A small self-supervised audio encoder (BEST-RQ), trained from scratch.
Model: 17.8M parameters, log mel input, arch conformer, norm layernorm, activation gelu, moe soft, num experts 16, layers 8, width 320.
Training: adamw at rate 0.0018, 10000 steps, batches of 192.
Rows from block 2 of a small self-supervised audio encoder (BEST-RQ), named by matrix and row number. Rows with one number belong to one neuron. Each number is 200 + 40 x the weight over its row's rms, rounded and kept within 0 to 999. All counts start at 0. After the name is the row's rms in percent of the matrix's.
After each neuron's rows are labels from the 100 clips, of 14976, where the neuron reaches its highest value: "responds to" is what is common among them. Only what is clearly more common there than usual is listed. The data: acted Russian speech (Dusha). In brackets: how many of the 100, against the usual share in percent.
# fc1: second MLP up (model.blocks.2.mlp.fc1.weight, 640x320), inputs 80-159
# fc2: second MLP down (model.blocks.2.mlp.fc2.weight, 320x640, transposed), outputs 80-159

fc1.280,101,214,206,175,237,189,266,208,270,197,162,117,156,213,221,190,273,156,133,151,248,261,234,167,239,176,202,256,235,298,202,240,198,78,181,188,253,228,175,200,164,214,175,195,231,197,253,157,250,204,198,203,238,203,186,207,95,153,183,203,203,196,203,155,215,186,228,208,181,220,167,127,168,185,257,209,125,207,213,202,187
fc2.280,107,232,130,231,154,179,208,192,177,166,225,189,176,159,173,225,215,163,256,259,201,178,145,135,154,206,229,263,159,176,156,226,217,210,194,242,135,218,204,186,213,248,178,203,223,246,206,164,253,147,237,204,169,134,226,200,169,207,231,285,190,148,183,285,156,279,155,208,231,183,129,241,258,205,242,209,217,184,206,178,251
responds to: emotion: positive (55 vs 18.7)

fc1.339,100,199,196,244,217,211,187,233,207,218,191,221,254,237,205,203,152,155,209,223,202,169,156,132,185,194,212,195,185,197,179,200,213,174,252,278,293,191,264,187,152,193,214,118,199,255,289,222,227,180,189,150,199,181,260,152,161,202,184,189,143,230,246,201,194,195,212,149,157,190,200,212,241,203,208,187,180,245,188,147,180
fc2.339,105,203,219,184,291,220,126,168,237,176,217,304,237,210,207,175,189,165,153,170,180,151,247,277,174,260,245,189,182,187,263,208,228,196,158,188,219,265,150,208,290,213,223,221,252,84,193,169,246,161,144,208,301,187,176,256,242,217,249,220,193,226,184,279,290,195,227,281,247,181,183,226,185,142,130,167,114,119,234,213,210
responds to: emotion: sad (82 vs 27.5)

fc1.161,100,233,182,185,241,245,174,219,218,253,165,102,224,246,210,206,252,201,216,205,234,167,242,172,244,227,213,242,219,217,105,202,183,151,190,233,247,234,220,233,221,135,218,189,174,226,171,132,198,224,198,172,185,301,227,200,168,210,203,235,206,170,178,224,222,111,121,158,206,207,171,168,131,222,232,257,224,220,256,242,157
fc2.161,091,207,242,132,144,170,272,240,187,198,194,194,175,151,183,257,231,209,183,233,170,216,232,185,213,185,153,235,191,187,186,199,219,110,213,249,231,189,204,145,202,283,136,252,260,123,172,237,286,194,230,181,221,170,163,222,189,188,232,191,163,234,148,130,207,306,193,204,195,169,168,246,206,216,228,260,175,257,166,169,221
responds to: emotion: positive (39 vs 18.7)

fc1.394,095,175,159,267,229,136,194,147,261,283,169,150,188,243,195,235,241,212,257,159,220,196,211,213,235,165,132,228,213,190,176,266,156,173,181,224,209,216,214,203,145,168,173,273,167,208,181,179,176,218,230,227,235,140,180,179,162,176,174,252,199,158,204,186,178,202,176,260,174,262,217,210,215,212,202,234,186,206,219,197,104
fc2.394,097,146,165,219,222,152,182,296,192,203,240,197,216,219,208,181,221,170,165,198,252,200,196,210,217,235,246,156,164,176,216,224,228,200,202,188,151,181,177,298,225,99,140,198,194,171,196,174,132,206,263,211,259,95,318,239,217,175,206,223,193,184,202,209,199,116,159,176,165,268,225,204,221,213,202,178,223,176,200,224,242
responds to: emotion: angry (40 vs 18.4)

fc1.397,100,146,223,224,236,160,202,272,254,189,240,174,192,190,142,284,202,230,118,245,134,162,195,235,200,176,234,182,148,188,163,231,226,115,213,273,192,202,223,202,251,175,232,175,197,304,245,233,155,211,234,189,145,143,228,219,198,248,248,256,218,233,184,89,256,242,226,196,168,236,144,242,231,219,163,150,162,268,224,217,163
fc2.397,086,241,167,179,216,231,99,226,192,213,215,263,160,230,339,208,173,230,169,172,221,224,208,188,206,210,250,168,225,179,218,216,215,239,170,152,214,114,212,203,283,286,184,172,236,124,178,223,188,135,223,284,210,238,185,174,239,192,201,240,179,222,219,282,211,188,272,242,191,200,170,192,167,185,230,276,256,185,222,237,255
responds to: emotion: sad (56 vs 27.5)

fc1.305,100,154,245,212,208,158,244,299,201,162,230,159,185,220,107,225,168,258,217,172,188,129,180,331,203,125,164,206,210,248,165,215,216,173,225,228,204,237,178,201,174,175,176,253,207,261,192,186,255,212,161,223,179,108,194,187,230,245,262,193,199,270,142,199,282,183,224,227,192,192,115,269,237,219,227,160,193,200,191,222,192
fc2.305,092,132,179,223,211,179,244,165,229,178,237,212,247,189,238,226,181,168,151,251,233,184,151,216,208,169,217,252,213,231,265,200,194,199,228,202,234,262,155,220,240,160,253,117,294,152,153,197,232,174,164,164,214,131,167,122,162,205,234,264,235,208,103,222,168,324,182,205,177,217,170,230,252,245,203,182,168,188,201,141,196
responds to: emotion: sad (60 vs 27.5)

fc1.332,121,208,151,196,245,135,200,181,198,213,238,144,234,211,177,236,252,141,145,117,164,156,253,290,242,237,224,213,202,215,229,201,171,219,195,306,213,256,171,184,225,186,163,240,167,207,189,229,237,175,197,214,177,159,190,216,228,209,245,227,219,203,194,198,215,185,125,151,192,149,195,227,212,164,212,124,192,226,227,182,210
fc2.332,131,245,214,181,181,220,241,294,182,166,178,158,196,208,168,153,250,185,202,161,151,192,234,192,69,176,227,166,243,177,234,246,117,177,162,240,237,204,240,186,131,203,196,233,188,195,206,189,243,233,171,218,205,258,165,191,222,229,170,223,180,169,150,196,209,215,217,214,156,233,219,244,189,124,207,347,204,212,186,213,194
responds to: emotion: angry (42 vs 18.4)

fc1.121,097,211,183,226,187,145,151,190,209,219,296,151,149,210,216,206,184,148,242,107,164,184,206,167,218,201,173,210,145,248,230,221,233,184,149,223,166,152,180,228,218,167,249,191,186,172,210,184,187,143,162,196,207,222,234,140,209,216,193,245,202,231,148,171,236,162,209,123,240,186,218,218,218,292,210,125,99,208,209,168,121
fc2.121,083,207,186,179,176,235,150,189,175,171,188,223,145,176,220,242,210,191,232,201,175,223,157,160,146,245,176,190,260,307,164,257,208,127,132,196,199,239,166,220,201,274,125,237,207,182,194,198,208,177,243,209,270,201,107,226,163,181,240,266,229,270,276,225,168,219,227,224,195,221,131,194,171,233,192,258,231,148,156,214,236
responds to: emotion: angry (44 vs 18.4)

fc1.135,093,224,159,214,201,215,181,246,205,250,273,130,171,251,213,207,190,187,225,185,112,217,243,290,156,167,224,214,258,280,180,263,246,203,215,227,198,200,201,261,184,178,135,182,224,243,256,163,189,174,178,212,216,174,211,149,233,222,161,156,165,172,229,172,290,170,115,202,233,245,232,192,222,225,158,131,173,232,217,206,136
fc2.135,075,129,218,229,134,221,233,155,205,172,135,229,206,213,179,241,195,214,242,212,205,309,248,210,110,198,271,204,225,178,173,213,162,188,252,197,179,195,185,222,168,242,177,167,244,170,153,182,262,219,196,195,295,256,287,162,225,144,271,194,240,255,107,168,223,240,202,222,215,190,103,193,201,235,232,197,228,233,193,147,217
responds to: emotion: positive (39 vs 18.7)

fc1.350,111,163,214,185,204,181,163,196,266,163,206,148,241,149,183,206,170,208,252,192,147,231,255,195,165,143,203,191,158,186,206,194,107,195,230,227,197,180,198,157,209,195,222,227,208,206,196,127,235,205,135,188,218,193,190,159,190,258,206,273,183,160,210,249,235,170,205,190,206,129,201,238,220,230,269,167,107,310,219,221,159
fc2.350,111,176,246,112,223,231,225,231,200,153,213,234,154,210,209,184,275,209,153,216,179,228,179,225,117,190,182,187,210,224,189,166,156,207,233,149,207,238,169,202,238,207,179,136,220,99,157,158,154,187,209,237,259,142,224,203,249,116,236,160,224,226,207,193,183,128,232,289,169,179,195,253,261,157,233,187,183,203,162,224,252
responds to: emotion: positive (43 vs 18.7)

fc1.262,106,203,163,136,307,150,222,214,196,218,213,240,234,200,266,233,155,186,234,196,175,227,285,183,190,179,268,220,168,181,192,128,230,163,204,261,174,239,157,157,235,254,236,192,195,212,217,200,224,184,183,206,225,197,207,204,128,222,202,305,175,260,234,119,205,232,174,185,190,166,214,227,215,178,216,202,182,214,166,189,175
fc2.262,106,210,144,270,236,203,218,217,217,285,178,154,231,187,197,187,254,219,240,178,229,158,155,177,232,209,191,220,169,158,232,253,232,208,217,222,210,171,154,130,202,172,212,209,205,198,217,201,133,211,213,220,193,110,160,229,135,210,226,144,253,170,125,195,227,207,111,173,178,155,181,239,169,305,238,152,184,151,240,201,225
responds to: emotion: sad (66 vs 27.5)

fc1.546,099,133,220,209,236,109,160,221,256,203,222,215,197,196,192,291,246,236,96,215,131,167,155,309,192,155,195,147,155,212,185,247,264,148,175,193,201,119,237,230,234,229,260,171,235,264,176,206,126,150,236,193,263,190,220,176,174,178,182,236,251,169,132,164,231,298,213,198,200,184,146,244,233,210,237,155,187,287,197,190,209
fc2.546,090,200,172,255,224,200,180,136,211,206,145,241,176,210,258,209,178,174,234,230,136,273,207,202,247,236,230,175,160,223,270,191,199,257,242,225,203,152,233,258,143,183,212,130,195,233,132,152,153,172,186,226,191,239,167,192,134,197,235,141,153,295,209,208,251,198,221,207,248,200,185,173,220,117,208,116,237,248,235,239,260
responds to: emotion: sad (63 vs 27.5)

fc1.163,106,223,168,225,175,186,147,197,250,216,168,181,205,179,172,225,221,186,170,156,205,208,239,200,252,218,189,264,208,258,192,245,190,159,216,208,178,212,231,117,210,164,107,193,156,240,209,163,209,214,202,222,190,234,176,183,116,198,199,158,183,205,169,168,238,199,234,225,159,115,247,118,236,216,229,165,122,256,164,173,137
fc2.163,107,162,169,165,198,177,251,163,292,199,162,184,220,230,156,228,140,134,206,194,179,243,258,222,171,134,182,252,158,224,239,213,269,227,162,168,181,209,101,201,175,251,231,200,222,223,205,224,154,230,278,276,191,234,285,185,181,183,256,218,229,261,178,116,135,261,216,276,218,246,232,193,202,156,243,198,209,141,224,161,232
responds to: emotion: positive (41 vs 18.7)

fc1.377,104,209,227,178,185,136,155,189,233,158,168,194,263,274,187,240,268,230,178,132,224,230,205,218,189,159,122,262,296,230,224,186,241,168,191,183,244,149,198,208,227,199,212,189,244,167,170,182,210,171,177,154,177,233,201,162,186,182,196,217,142,206,169,209,278,230,186,181,208,191,208,219,228,239,239,191,233,155,167,194,145
fc2.377,099,142,226,180,139,209,217,181,239,201,208,316,172,153,241,214,163,233,226,229,253,153,218,245,208,112,171,237,113,253,277,179,208,192,195,171,184,152,168,224,167,233,240,176,208,236,134,210,216,147,236,282,239,170,121,240,219,252,312,226,252,202,181,189,179,173,226,179,226,218,172,246,183,208,203,240,238,121,213,150,265
responds to: emotion: angry (41 vs 18.4)

fc1.586,099,218,190,164,190,178,237,205,284,181,206,156,159,290,221,183,230,191,231,156,236,227,230,145,181,191,188,248,196,267,228,286,235,154,191,236,199,183,187,238,196,188,193,274,165,246,250,190,182,229,243,188,187,212,125,122,153,193,218,207,138,247,229,158,198,263,254,159,222,171,165,199,218,222,183,232,183,192,220,171,144
fc2.586,108,127,154,205,173,168,210,185,153,228,210,244,186,221,220,216,194,135,227,209,232,221,214,161,195,212,178,172,157,191,173,173,264,162,210,120,176,256,183,210,185,182,190,155,83,193,223,178,232,125,213,232,136,164,234,268,240,171,275,147,292,225,158,167,248,236,142,190,138,245,219,252,221,227,144,283,222,201,204,242,178
responds to: emotion: positive (49 vs 18.7)

fc1.49,103,213,223,173,280,209,176,242,231,207,279,201,163,276,161,215,217,239,218,219,231,247,229,300,285,153,227,183,189,285,206,230,240,185,166,182,185,204,205,219,218,194,164,172,208,206,267,203,170,203,227,154,160,178,166,184,252,232,170,269,138,223,184,158,221,184,218,204,196,209,224,172,193,186,221,212,124,245,188,184,178
fc2.49,111,168,246,257,205,154,163,243,250,175,153,244,251,245,235,237,217,229,204,204,254,194,128,146,146,238,154,190,170,184,188,204,111,176,168,182,259,206,274,187,178,329,275,254,198,178,209,221,194,190,222,248,162,252,142,226,165,170,195,120,232,193,177,161,104,236,244,203,234,150,141,227,211,210,162,228,235,241,225,187,208
responds to: emotion: positive (50 vs 18.7)

fc1.103,119,290,222,219,179,139,181,219,218,188,221,190,195,194,180,218,141,221,227,96,181,221,231,257,296,181,188,152,200,171,200,275,226,208,138,300,198,192,224,210,187,161,115,318,178,200,262,221,234,236,157,157,230,199,205,169,203,214,199,249,154,161,223,225,186,211,121,124,191,148,203,258,192,151,155,205,162,225,217,164,105
fc2.103,146,211,190,250,242,183,201,173,182,238,183,205,236,214,139,204,252,156,132,234,230,199,177,202,213,239,185,156,215,237,155,189,206,118,175,109,198,287,176,197,167,134,220,145,192,131,227,187,222,201,187,269,197,205,180,176,208,173,156,139,238,199,193,225,184,176,203,195,172,230,251,131,230,156,199,166,179,188,167,258,272
responds to: emotion: positive (54 vs 18.7)

fc1.254,105,233,120,249,237,222,171,221,238,270,247,161,179,226,133,210,220,262,228,174,173,223,155,201,271,179,189,227,134,260,201,195,172,229,165,210,195,189,188,168,172,177,195,253,178,252,190,194,160,234,192,221,118,233,237,185,298,172,215,273,146,187,116,214,187,243,143,199,224,174,207,218,193,212,206,189,164,155,166,219,157
fc2.254,105,207,280,224,216,156,311,244,204,208,169,236,166,183,246,220,178,185,79,172,157,122,192,215,193,176,197,174,267,169,146,224,203,135,173,185,154,190,200,139,202,298,215,154,203,241,187,216,221,162,147,177,244,251,116,239,201,125,221,132,218,249,230,190,151,249,246,209,194,164,204,216,240,107,117,183,222,230,217,223,204
responds to: emotion: positive (39 vs 18.7)

fc1.38,080,251,125,187,193,116,131,241,209,241,207,171,216,148,119,196,185,200,198,204,191,245,234,235,218,162,236,221,180,167,205,233,184,207,162,188,174,185,230,213,174,208,219,197,193,259,255,199,253,199,239,192,220,240,230,215,158,167,162,211,183,186,171,123,150,235,193,221,190,210,257,208,157,200,224,220,161,259,147,244,204
fc2.38,073,176,208,219,229,221,198,161,218,177,218,187,172,188,223,165,165,182,182,198,186,208,183,165,140,234,232,209,215,187,264,196,199,243,141,222,189,250,219,229,217,226,181,68,264,138,132,155,277,152,171,306,227,227,214,230,216,218,189,235,154,150,225,262,173,164,266,190,213,266,124,200,150,192,179,187,197,182,165,156,243
responds to: emotion: angry (39 vs 18.4)

fc1.557,106,176,214,259,159,253,128,212,215,172,169,157,193,233,105,175,257,156,177,186,254,181,199,215,248,123,172,216,172,193,209,282,226,184,204,177,235,179,142,199,237,194,129,260,174,197,227,151,198,224,236,212,274,210,227,204,192,195,129,283,165,146,245,215,235,150,181,221,232,186,286,209,180,199,190,159,180,255,183,136,128
fc2.557,107,129,232,255,188,181,143,218,147,164,231,145,248,179,232,223,148,203,203,241,206,142,167,233,266,215,250,208,154,200,164,162,208,218,189,285,231,146,148,280,163,192,235,238,213,227,253,253,128,162,260,184,226,151,227,219,240,245,272,259,258,205,167,234,185,229,173,206,179,189,173,189,195,193,190,241,294,181,186,193,189
responds to: emotion: positive (48 vs 18.7)

fc1.71,083,204,122,182,172,203,231,259,257,204,237,175,176,173,207,208,184,149,231,158,185,204,199,188,221,187,123,186,178,197,169,211,211,87,129,246,172,222,225,223,269,127,181,232,200,216,191,172,172,239,148,138,147,213,235,160,273,218,194,187,201,215,148,229,199,219,129,153,199,141,209,211,233,204,171,190,184,232,169,183,111
fc2.71,071,216,154,178,189,245,173,208,179,186,126,210,186,239,179,156,225,207,116,130,201,169,200,283,150,288,199,180,236,209,203,234,193,152,174,169,273,197,191,249,249,260,156,236,180,282,146,200,299,228,217,217,199,225,176,235,198,155,163,203,145,194,188,160,270,223,204,144,203,199,270,168,229,258,193,178,143,151,173,172,233
responds to: emotion: positive (41 vs 18.7)

fc1.73,111,164,202,273,210,130,163,253,203,164,308,171,183,208,171,167,202,172,192,186,181,198,244,167,248,166,167,254,204,216,125,210,135,195,201,275,206,229,138,199,224,249,168,240,189,213,221,162,268,162,204,168,234,235,208,198,261,225,173,233,186,191,240,271,203,143,201,190,200,203,239,237,187,235,154,214,206,227,197,192,104
fc2.73,119,136,227,195,226,138,147,169,128,142,243,220,187,216,247,187,192,229,171,149,208,211,257,249,135,183,246,239,212,188,255,164,228,220,186,289,228,174,178,220,243,186,211,181,257,195,170,231,268,133,168,234,229,219,169,174,153,206,249,209,168,177,207,153,227,187,213,144,217,193,191,167,207,230,134,215,239,275,198,192,250
responds to: emotion: angry (42 vs 18.4)

fc1.601,086,151,188,233,206,226,205,200,169,175,195,147,218,155,174,197,248,189,207,182,231,133,188,218,170,223,269,220,149,159,157,220,184,211,178,219,252,198,191,216,189,184,180,280,203,222,175,161,207,229,146,192,202,211,129,280,287,242,201,177,177,219,190,230,259,182,61,207,213,192,276,163,135,286,246,212,180,211,270,133,86
fc2.601,083,206,162,173,171,174,205,262,206,179,217,221,254,193,190,230,178,178,199,212,174,191,264,186,224,182,129,179,232,204,209,172,207,124,233,184,206,181,210,200,235,228,238,213,194,105,182,195,279,192,191,189,181,219,222,199,258,266,221,198,198,269,301,255,192,190,200,173,150,140,192,222,209,265,188,245,250,286,168,174,202
responds to: emotion: positive (44 vs 18.7)

fc1.40,106,194,179,193,163,172,199,167,167,194,215,174,219,305,157,222,185,120,242,200,217,169,237,216,174,216,257,244,207,184,237,222,242,152,201,250,159,154,171,131,209,195,256,228,275,197,214,101,256,210,195,153,181,252,140,231,218,225,187,260,166,195,163,211,223,236,130,189,158,204,231,185,227,223,150,138,167,238,216,196,58
fc2.40,118,201,215,229,188,210,248,225,101,203,233,178,196,199,145,199,262,176,201,260,162,157,205,209,136,219,193,162,187,221,246,227,214,214,203,147,219,104,183,201,105,194,175,176,339,195,165,138,171,151,270,251,230,223,192,195,191,195,194,174,159,204,200,210,185,258,223,204,259,177,147,163,222,140,217,156,194,204,153,162,230
responds to: emotion: positive (45 vs 18.7)

fc1.464,107,194,179,207,193,193,184,190,232,169,219,231,271,148,224,207,159,190,176,186,108,198,265,219,227,104,163,206,213,232,209,172,177,242,186,239,229,191,222,183,180,193,157,238,172,205,235,289,230,174,196,175,201,171,255,195,208,264,205,166,238,178,240,93,264,244,224,204,200,204,204,148,275,145,235,220,183,218,181,183,152
fc2.464,106,193,212,285,194,247,226,213,95,197,178,178,221,170,167,146,187,253,206,201,200,137,126,155,236,239,206,197,214,274,159,196,262,245,153,213,223,196,176,233,185,194,107,186,154,150,262,183,189,226,233,312,167,156,149,234,198,145,271,254,165,126,212,184,234,192,188,226,200,170,148,172,199,183,179,188,145,108,212,214,215
responds to: emotion: angry (44 vs 18.4)

fc1.419,089,227,156,183,150,256,268,187,258,87,167,124,203,190,273,223,276,248,236,155,151,152,249,224,153,244,220,189,214,239,170,223,221,154,167,264,264,177,196,157,223,144,252,207,178,273,179,191,164,159,169,167,200,187,185,221,209,195,197,174,207,188,192,125,219,175,159,181,235,177,193,208,181,296,185,139,179,228,191,140,111
fc2.419,079,239,206,198,197,145,228,254,207,202,154,159,238,305,247,178,187,195,240,234,210,188,228,203,192,243,183,191,205,214,203,207,166,227,226,202,200,190,164,287,222,191,136,203,215,186,205,180,259,243,144,186,263,203,228,162,216,225,156,243,213,178,250,159,173,133,169,189,205,234,210,177,165,173,182,233,268,203,214,217,253
responds to: emotion: angry (38 vs 18.4)

fc1.80,093,235,193,219,259,191,209,244,307,283,167,207,209,218,223,248,156,202,225,144,256,219,206,212,244,153,242,243,191,178,156,272,263,168,237,171,227,209,207,252,197,207,187,315,173,241,245,240,165,281,186,168,215,90,218,246,180,182,132,220,187,190,171,237,220,260,132,191,228,73,220,126,250,239,193,191,199,179,202,156,95
fc2.80,086,145,207,193,169,162,202,167,167,204,203,182,264,203,188,196,109,185,215,197,195,156,235,206,178,181,277,175,160,194,165,164,124,208,226,168,209,143,191,211,254,248,217,176,170,179,152,205,214,164,164,231,203,205,269,247,170,219,254,184,258,196,189,152,180,207,182,225,239,200,219,234,229,186,176,222,218,155,231,216,266
responds to: emotion: positive (48 vs 18.7)

fc1.412,080,262,226,184,271,189,164,258,238,152,162,207,152,124,146,233,147,253,167,151,230,215,205,159,195,76,250,219,180,220,174,238,201,202,204,275,224,147,213,136,175,224,259,303,201,237,225,204,191,217,273,178,242,230,220,199,148,266,250,222,141,244,223,106,282,217,184,199,235,260,167,142,161,229,225,231,214,199,221,166,190
fc2.412,074,285,224,201,195,231,290,275,168,220,236,210,162,247,193,152,208,202,228,244,179,198,190,200,156,215,187,168,271,268,166,167,204,224,210,174,178,149,209,149,203,233,101,123,215,204,154,171,151,220,193,249,229,197,165,241,233,181,178,266,197,218,155,199,239,136,226,234,160,255,243,232,188,264,203,176,182,144,200,207,249
responds to: emotion: positive (45 vs 18.7)

fc1.275,099,225,175,173,226,167,162,255,177,167,227,194,211,246,208,187,261,165,227,120,253,207,226,174,242,154,236,239,200,217,183,164,185,162,149,207,247,174,193,198,174,208,253,209,185,142,165,297,248,224,188,191,215,230,212,182,242,204,201,252,142,195,178,278,237,155,287,183,233,168,216,164,246,217,255,195,183,197,171,220,178
fc2.275,099,246,277,170,221,209,246,214,170,238,185,224,126,142,232,158,155,192,164,225,183,224,182,192,226,226,180,169,274,232,256,215,247,153,274,157,184,208,253,189,228,276,254,214,280,148,122,139,150,226,186,242,189,163,172,184,148,143,159,185,156,206,288,190,200,218,225,192,193,168,238,258,136,164,154,135,254,181,205,223,196
responds to: emotion: angry (45 vs 18.4)

fc1.115,098,203,150,263,237,201,194,181,172,192,233,252,221,216,247,231,137,226,174,186,182,189,196,191,255,183,224,236,200,157,100,178,246,163,227,214,174,274,186,167,242,218,237,235,221,154,287,240,270,204,193,212,202,246,183,165,311,213,200,166,201,194,179,222,241,236,194,177,110,185,177,173,171,208,175,199,122,297,239,170,144
fc2.115,089,219,157,210,206,222,165,208,199,201,210,192,164,160,163,223,188,190,224,184,200,214,172,225,209,180,181,215,86,223,210,190,177,272,133,197,249,181,156,240,214,187,207,245,174,218,248,165,212,211,139,239,183,184,189,185,194,161,222,194,209,181,205,270,210,183,186,251,243,226,143,178,182,223,129,199,186,209,233,178,171
responds to: emotion: positive (41 vs 18.7)

fc1.554,092,244,225,186,195,126,199,242,201,230,222,218,224,252,234,179,129,213,221,200,190,203,222,214,256,170,229,232,199,229,173,167,215,115,174,217,210,236,218,207,237,226,219,197,231,140,225,197,126,278,183,189,178,153,161,119,249,281,202,229,182,274,129,121,196,182,225,230,105,147,204,149,209,201,157,230,112,239,169,197,184
fc2.554,079,160,164,189,153,229,158,179,154,173,211,163,222,224,181,252,184,177,235,146,299,149,202,172,231,216,195,274,182,200,198,173,247,235,216,220,137,276,248,232,109,232,179,227,284,170,178,221,206,183,178,207,227,164,201,181,239,186,199,207,203,178,194,193,199,143,222,211,181,241,172,213,243,201,185,201,241,253,229,253,196
responds to: emotion: positive (43 vs 18.7)

fc1.77,097,195,234,229,206,196,205,223,205,208,214,95,221,294,191,247,206,229,235,212,177,281,199,231,191,166,165,184,200,221,203,194,170,171,160,192,227,218,192,198,179,145,264,215,169,250,184,252,167,242,221,211,181,253,123,220,214,193,219,295,162,219,225,161,202,151,250,216,184,152,202,197,175,180,273,192,181,306,169,213,194
fc2.77,094,262,245,148,208,105,219,190,158,246,174,170,171,142,220,194,207,225,102,206,193,205,231,228,178,157,163,230,195,191,202,245,174,230,163,212,221,255,148,149,227,246,203,187,204,202,140,153,157,192,279,280,200,124,131,253,191,223,204,181,208,209,221,209,205,174,196,239,258,127,194,202,119,124,234,205,208,196,212,150,256
responds to: emotion: positive (47 vs 18.7)

fc1.16,117,147,193,236,174,190,215,233,209,217,153,67,187,194,195,208,162,274,210,250,186,221,229,258,174,184,180,216,163,167,135,187,175,166,219,257,226,220,199,189,225,159,223,255,99,256,251,204,183,283,180,162,119,241,135,221,238,193,179,198,203,202,213,167,246,203,171,217,249,73,283,190,223,138,222,257,185,186,188,167,126
fc2.16,137,250,231,176,197,183,241,148,150,159,237,191,177,220,124,247,115,209,223,199,184,210,196,145,160,235,184,212,221,244,288,221,222,224,224,174,220,254,148,260,245,239,194,269,164,174,280,223,206,190,200,218,271,213,168,195,139,188,203,233,248,242,233,176,247,219,178,218,212,179,172,200,187,191,128,214,227,255,158,148,157
responds to: emotion: positive (43 vs 18.7)

fc1.536,107,187,127,202,258,162,268,227,237,245,280,227,176,189,255,211,193,178,204,183,137,168,273,299,217,197,213,226,198,250,225,189,183,253,143,289,164,240,175,205,215,193,213,234,149,209,240,218,268,189,168,173,222,154,163,211,266,240,203,223,192,224,230,143,273,138,208,233,181,148,268,195,146,207,248,210,209,214,221,140,208
fc2.536,102,204,165,241,197,194,219,226,194,168,232,185,158,254,190,166,287,212,154,266,239,156,200,211,233,216,111,146,120,199,194,188,235,190,143,207,234,191,147,179,210,215,193,232,197,190,222,142,162,242,212,264,254,158,192,223,117,221,181,225,183,186,224,185,184,205,303,207,154,198,136,261,212,337,237,195,134,128,204,193,174
responds to: emotion: angry (49 vs 18.4)

fc1.318,095,256,159,213,218,234,227,185,215,80,306,225,204,139,222,189,224,139,124,153,219,156,272,254,116,144,234,202,223,199,241,231,194,221,195,201,203,214,124,231,205,258,239,266,216,167,242,210,219,213,250,160,260,233,232,139,194,257,158,163,178,223,173,219,227,204,218,218,151,168,214,119,131,219,169,223,173,218,245,172,216
fc2.318,088,225,259,170,195,183,187,147,207,239,194,227,166,248,216,247,108,248,206,158,228,189,151,155,254,234,240,217,147,251,213,228,208,144,149,197,188,201,226,122,99,170,183,208,240,208,129,204,175,187,239,212,189,191,194,178,180,176,260,187,244,201,273,232,206,267,216,261,173,227,180,253,166,164,161,133,277,190,199,192,269
responds to: emotion: angry (44 vs 18.4)

fc1.388,101,201,213,177,231,125,215,235,332,256,207,203,151,217,168,283,193,226,180,221,170,223,197,212,213,211,183,193,158,217,205,208,184,171,130,128,155,231,156,185,193,280,217,230,171,259,173,216,207,199,172,148,211,130,254,179,201,240,181,233,252,233,193,135,259,216,297,134,196,137,172,211,247,189,267,176,220,271,144,154,200
fc2.388,102,214,158,238,168,215,197,173,172,179,228,166,115,194,222,211,218,197,190,138,254,194,169,185,186,194,217,189,200,214,174,195,157,153,199,210,184,227,251,186,151,191,213,130,196,266,161,232,191,252,211,221,158,167,244,220,315,202,204,143,209,160,120,227,238,232,199,244,179,246,212,177,307,240,166,206,161,150,130,201,202
responds to: emotion: sad (55 vs 27.5)

fc1.327,097,196,213,211,190,180,256,185,224,295,142,222,115,256,231,233,196,190,172,162,250,121,225,283,183,169,210,257,215,193,112,221,196,130,156,163,209,217,203,189,228,204,140,237,210,155,245,217,217,223,195,210,143,212,235,181,160,199,219,192,183,227,148,227,219,218,195,156,191,141,222,166,219,166,142,164,181,164,283,146,171
fc2.327,094,221,213,214,112,211,236,206,186,150,217,189,230,205,173,176,179,232,205,227,188,161,226,179,167,251,222,184,187,204,235,197,125,228,176,237,206,244,205,194,193,179,152,210,205,196,170,232,147,181,234,244,275,128,224,222,156,193,262,241,219,210,281,183,265,178,159,243,232,261,187,218,237,208,186,190,281,73,221,189,242
responds to: emotion: positive (45 vs 18.7)

fc1.618,094,221,194,221,240,223,233,321,214,205,223,226,182,166,191,237,142,147,125,172,230,235,205,248,175,189,245,204,196,227,173,299,217,241,181,215,188,187,193,259,161,227,176,205,190,211,130,228,200,204,247,147,247,255,251,109,112,182,202,223,201,249,237,138,218,179,211,239,188,195,178,163,218,118,219,222,200,236,231,189,157
fc2.618,091,226,199,243,184,198,92,199,193,194,160,187,175,246,237,207,278,213,206,212,200,199,122,183,199,211,219,243,149,182,177,188,278,220,186,210,186,174,233,118,136,232,262,170,155,277,220,250,216,248,183,268,173,187,156,230,284,319,138,218,191,173,235,243,183,209,197,186,137,166,136,196,204,137,211,183,227,259,223,212,229
responds to: emotion: angry (40 vs 18.4)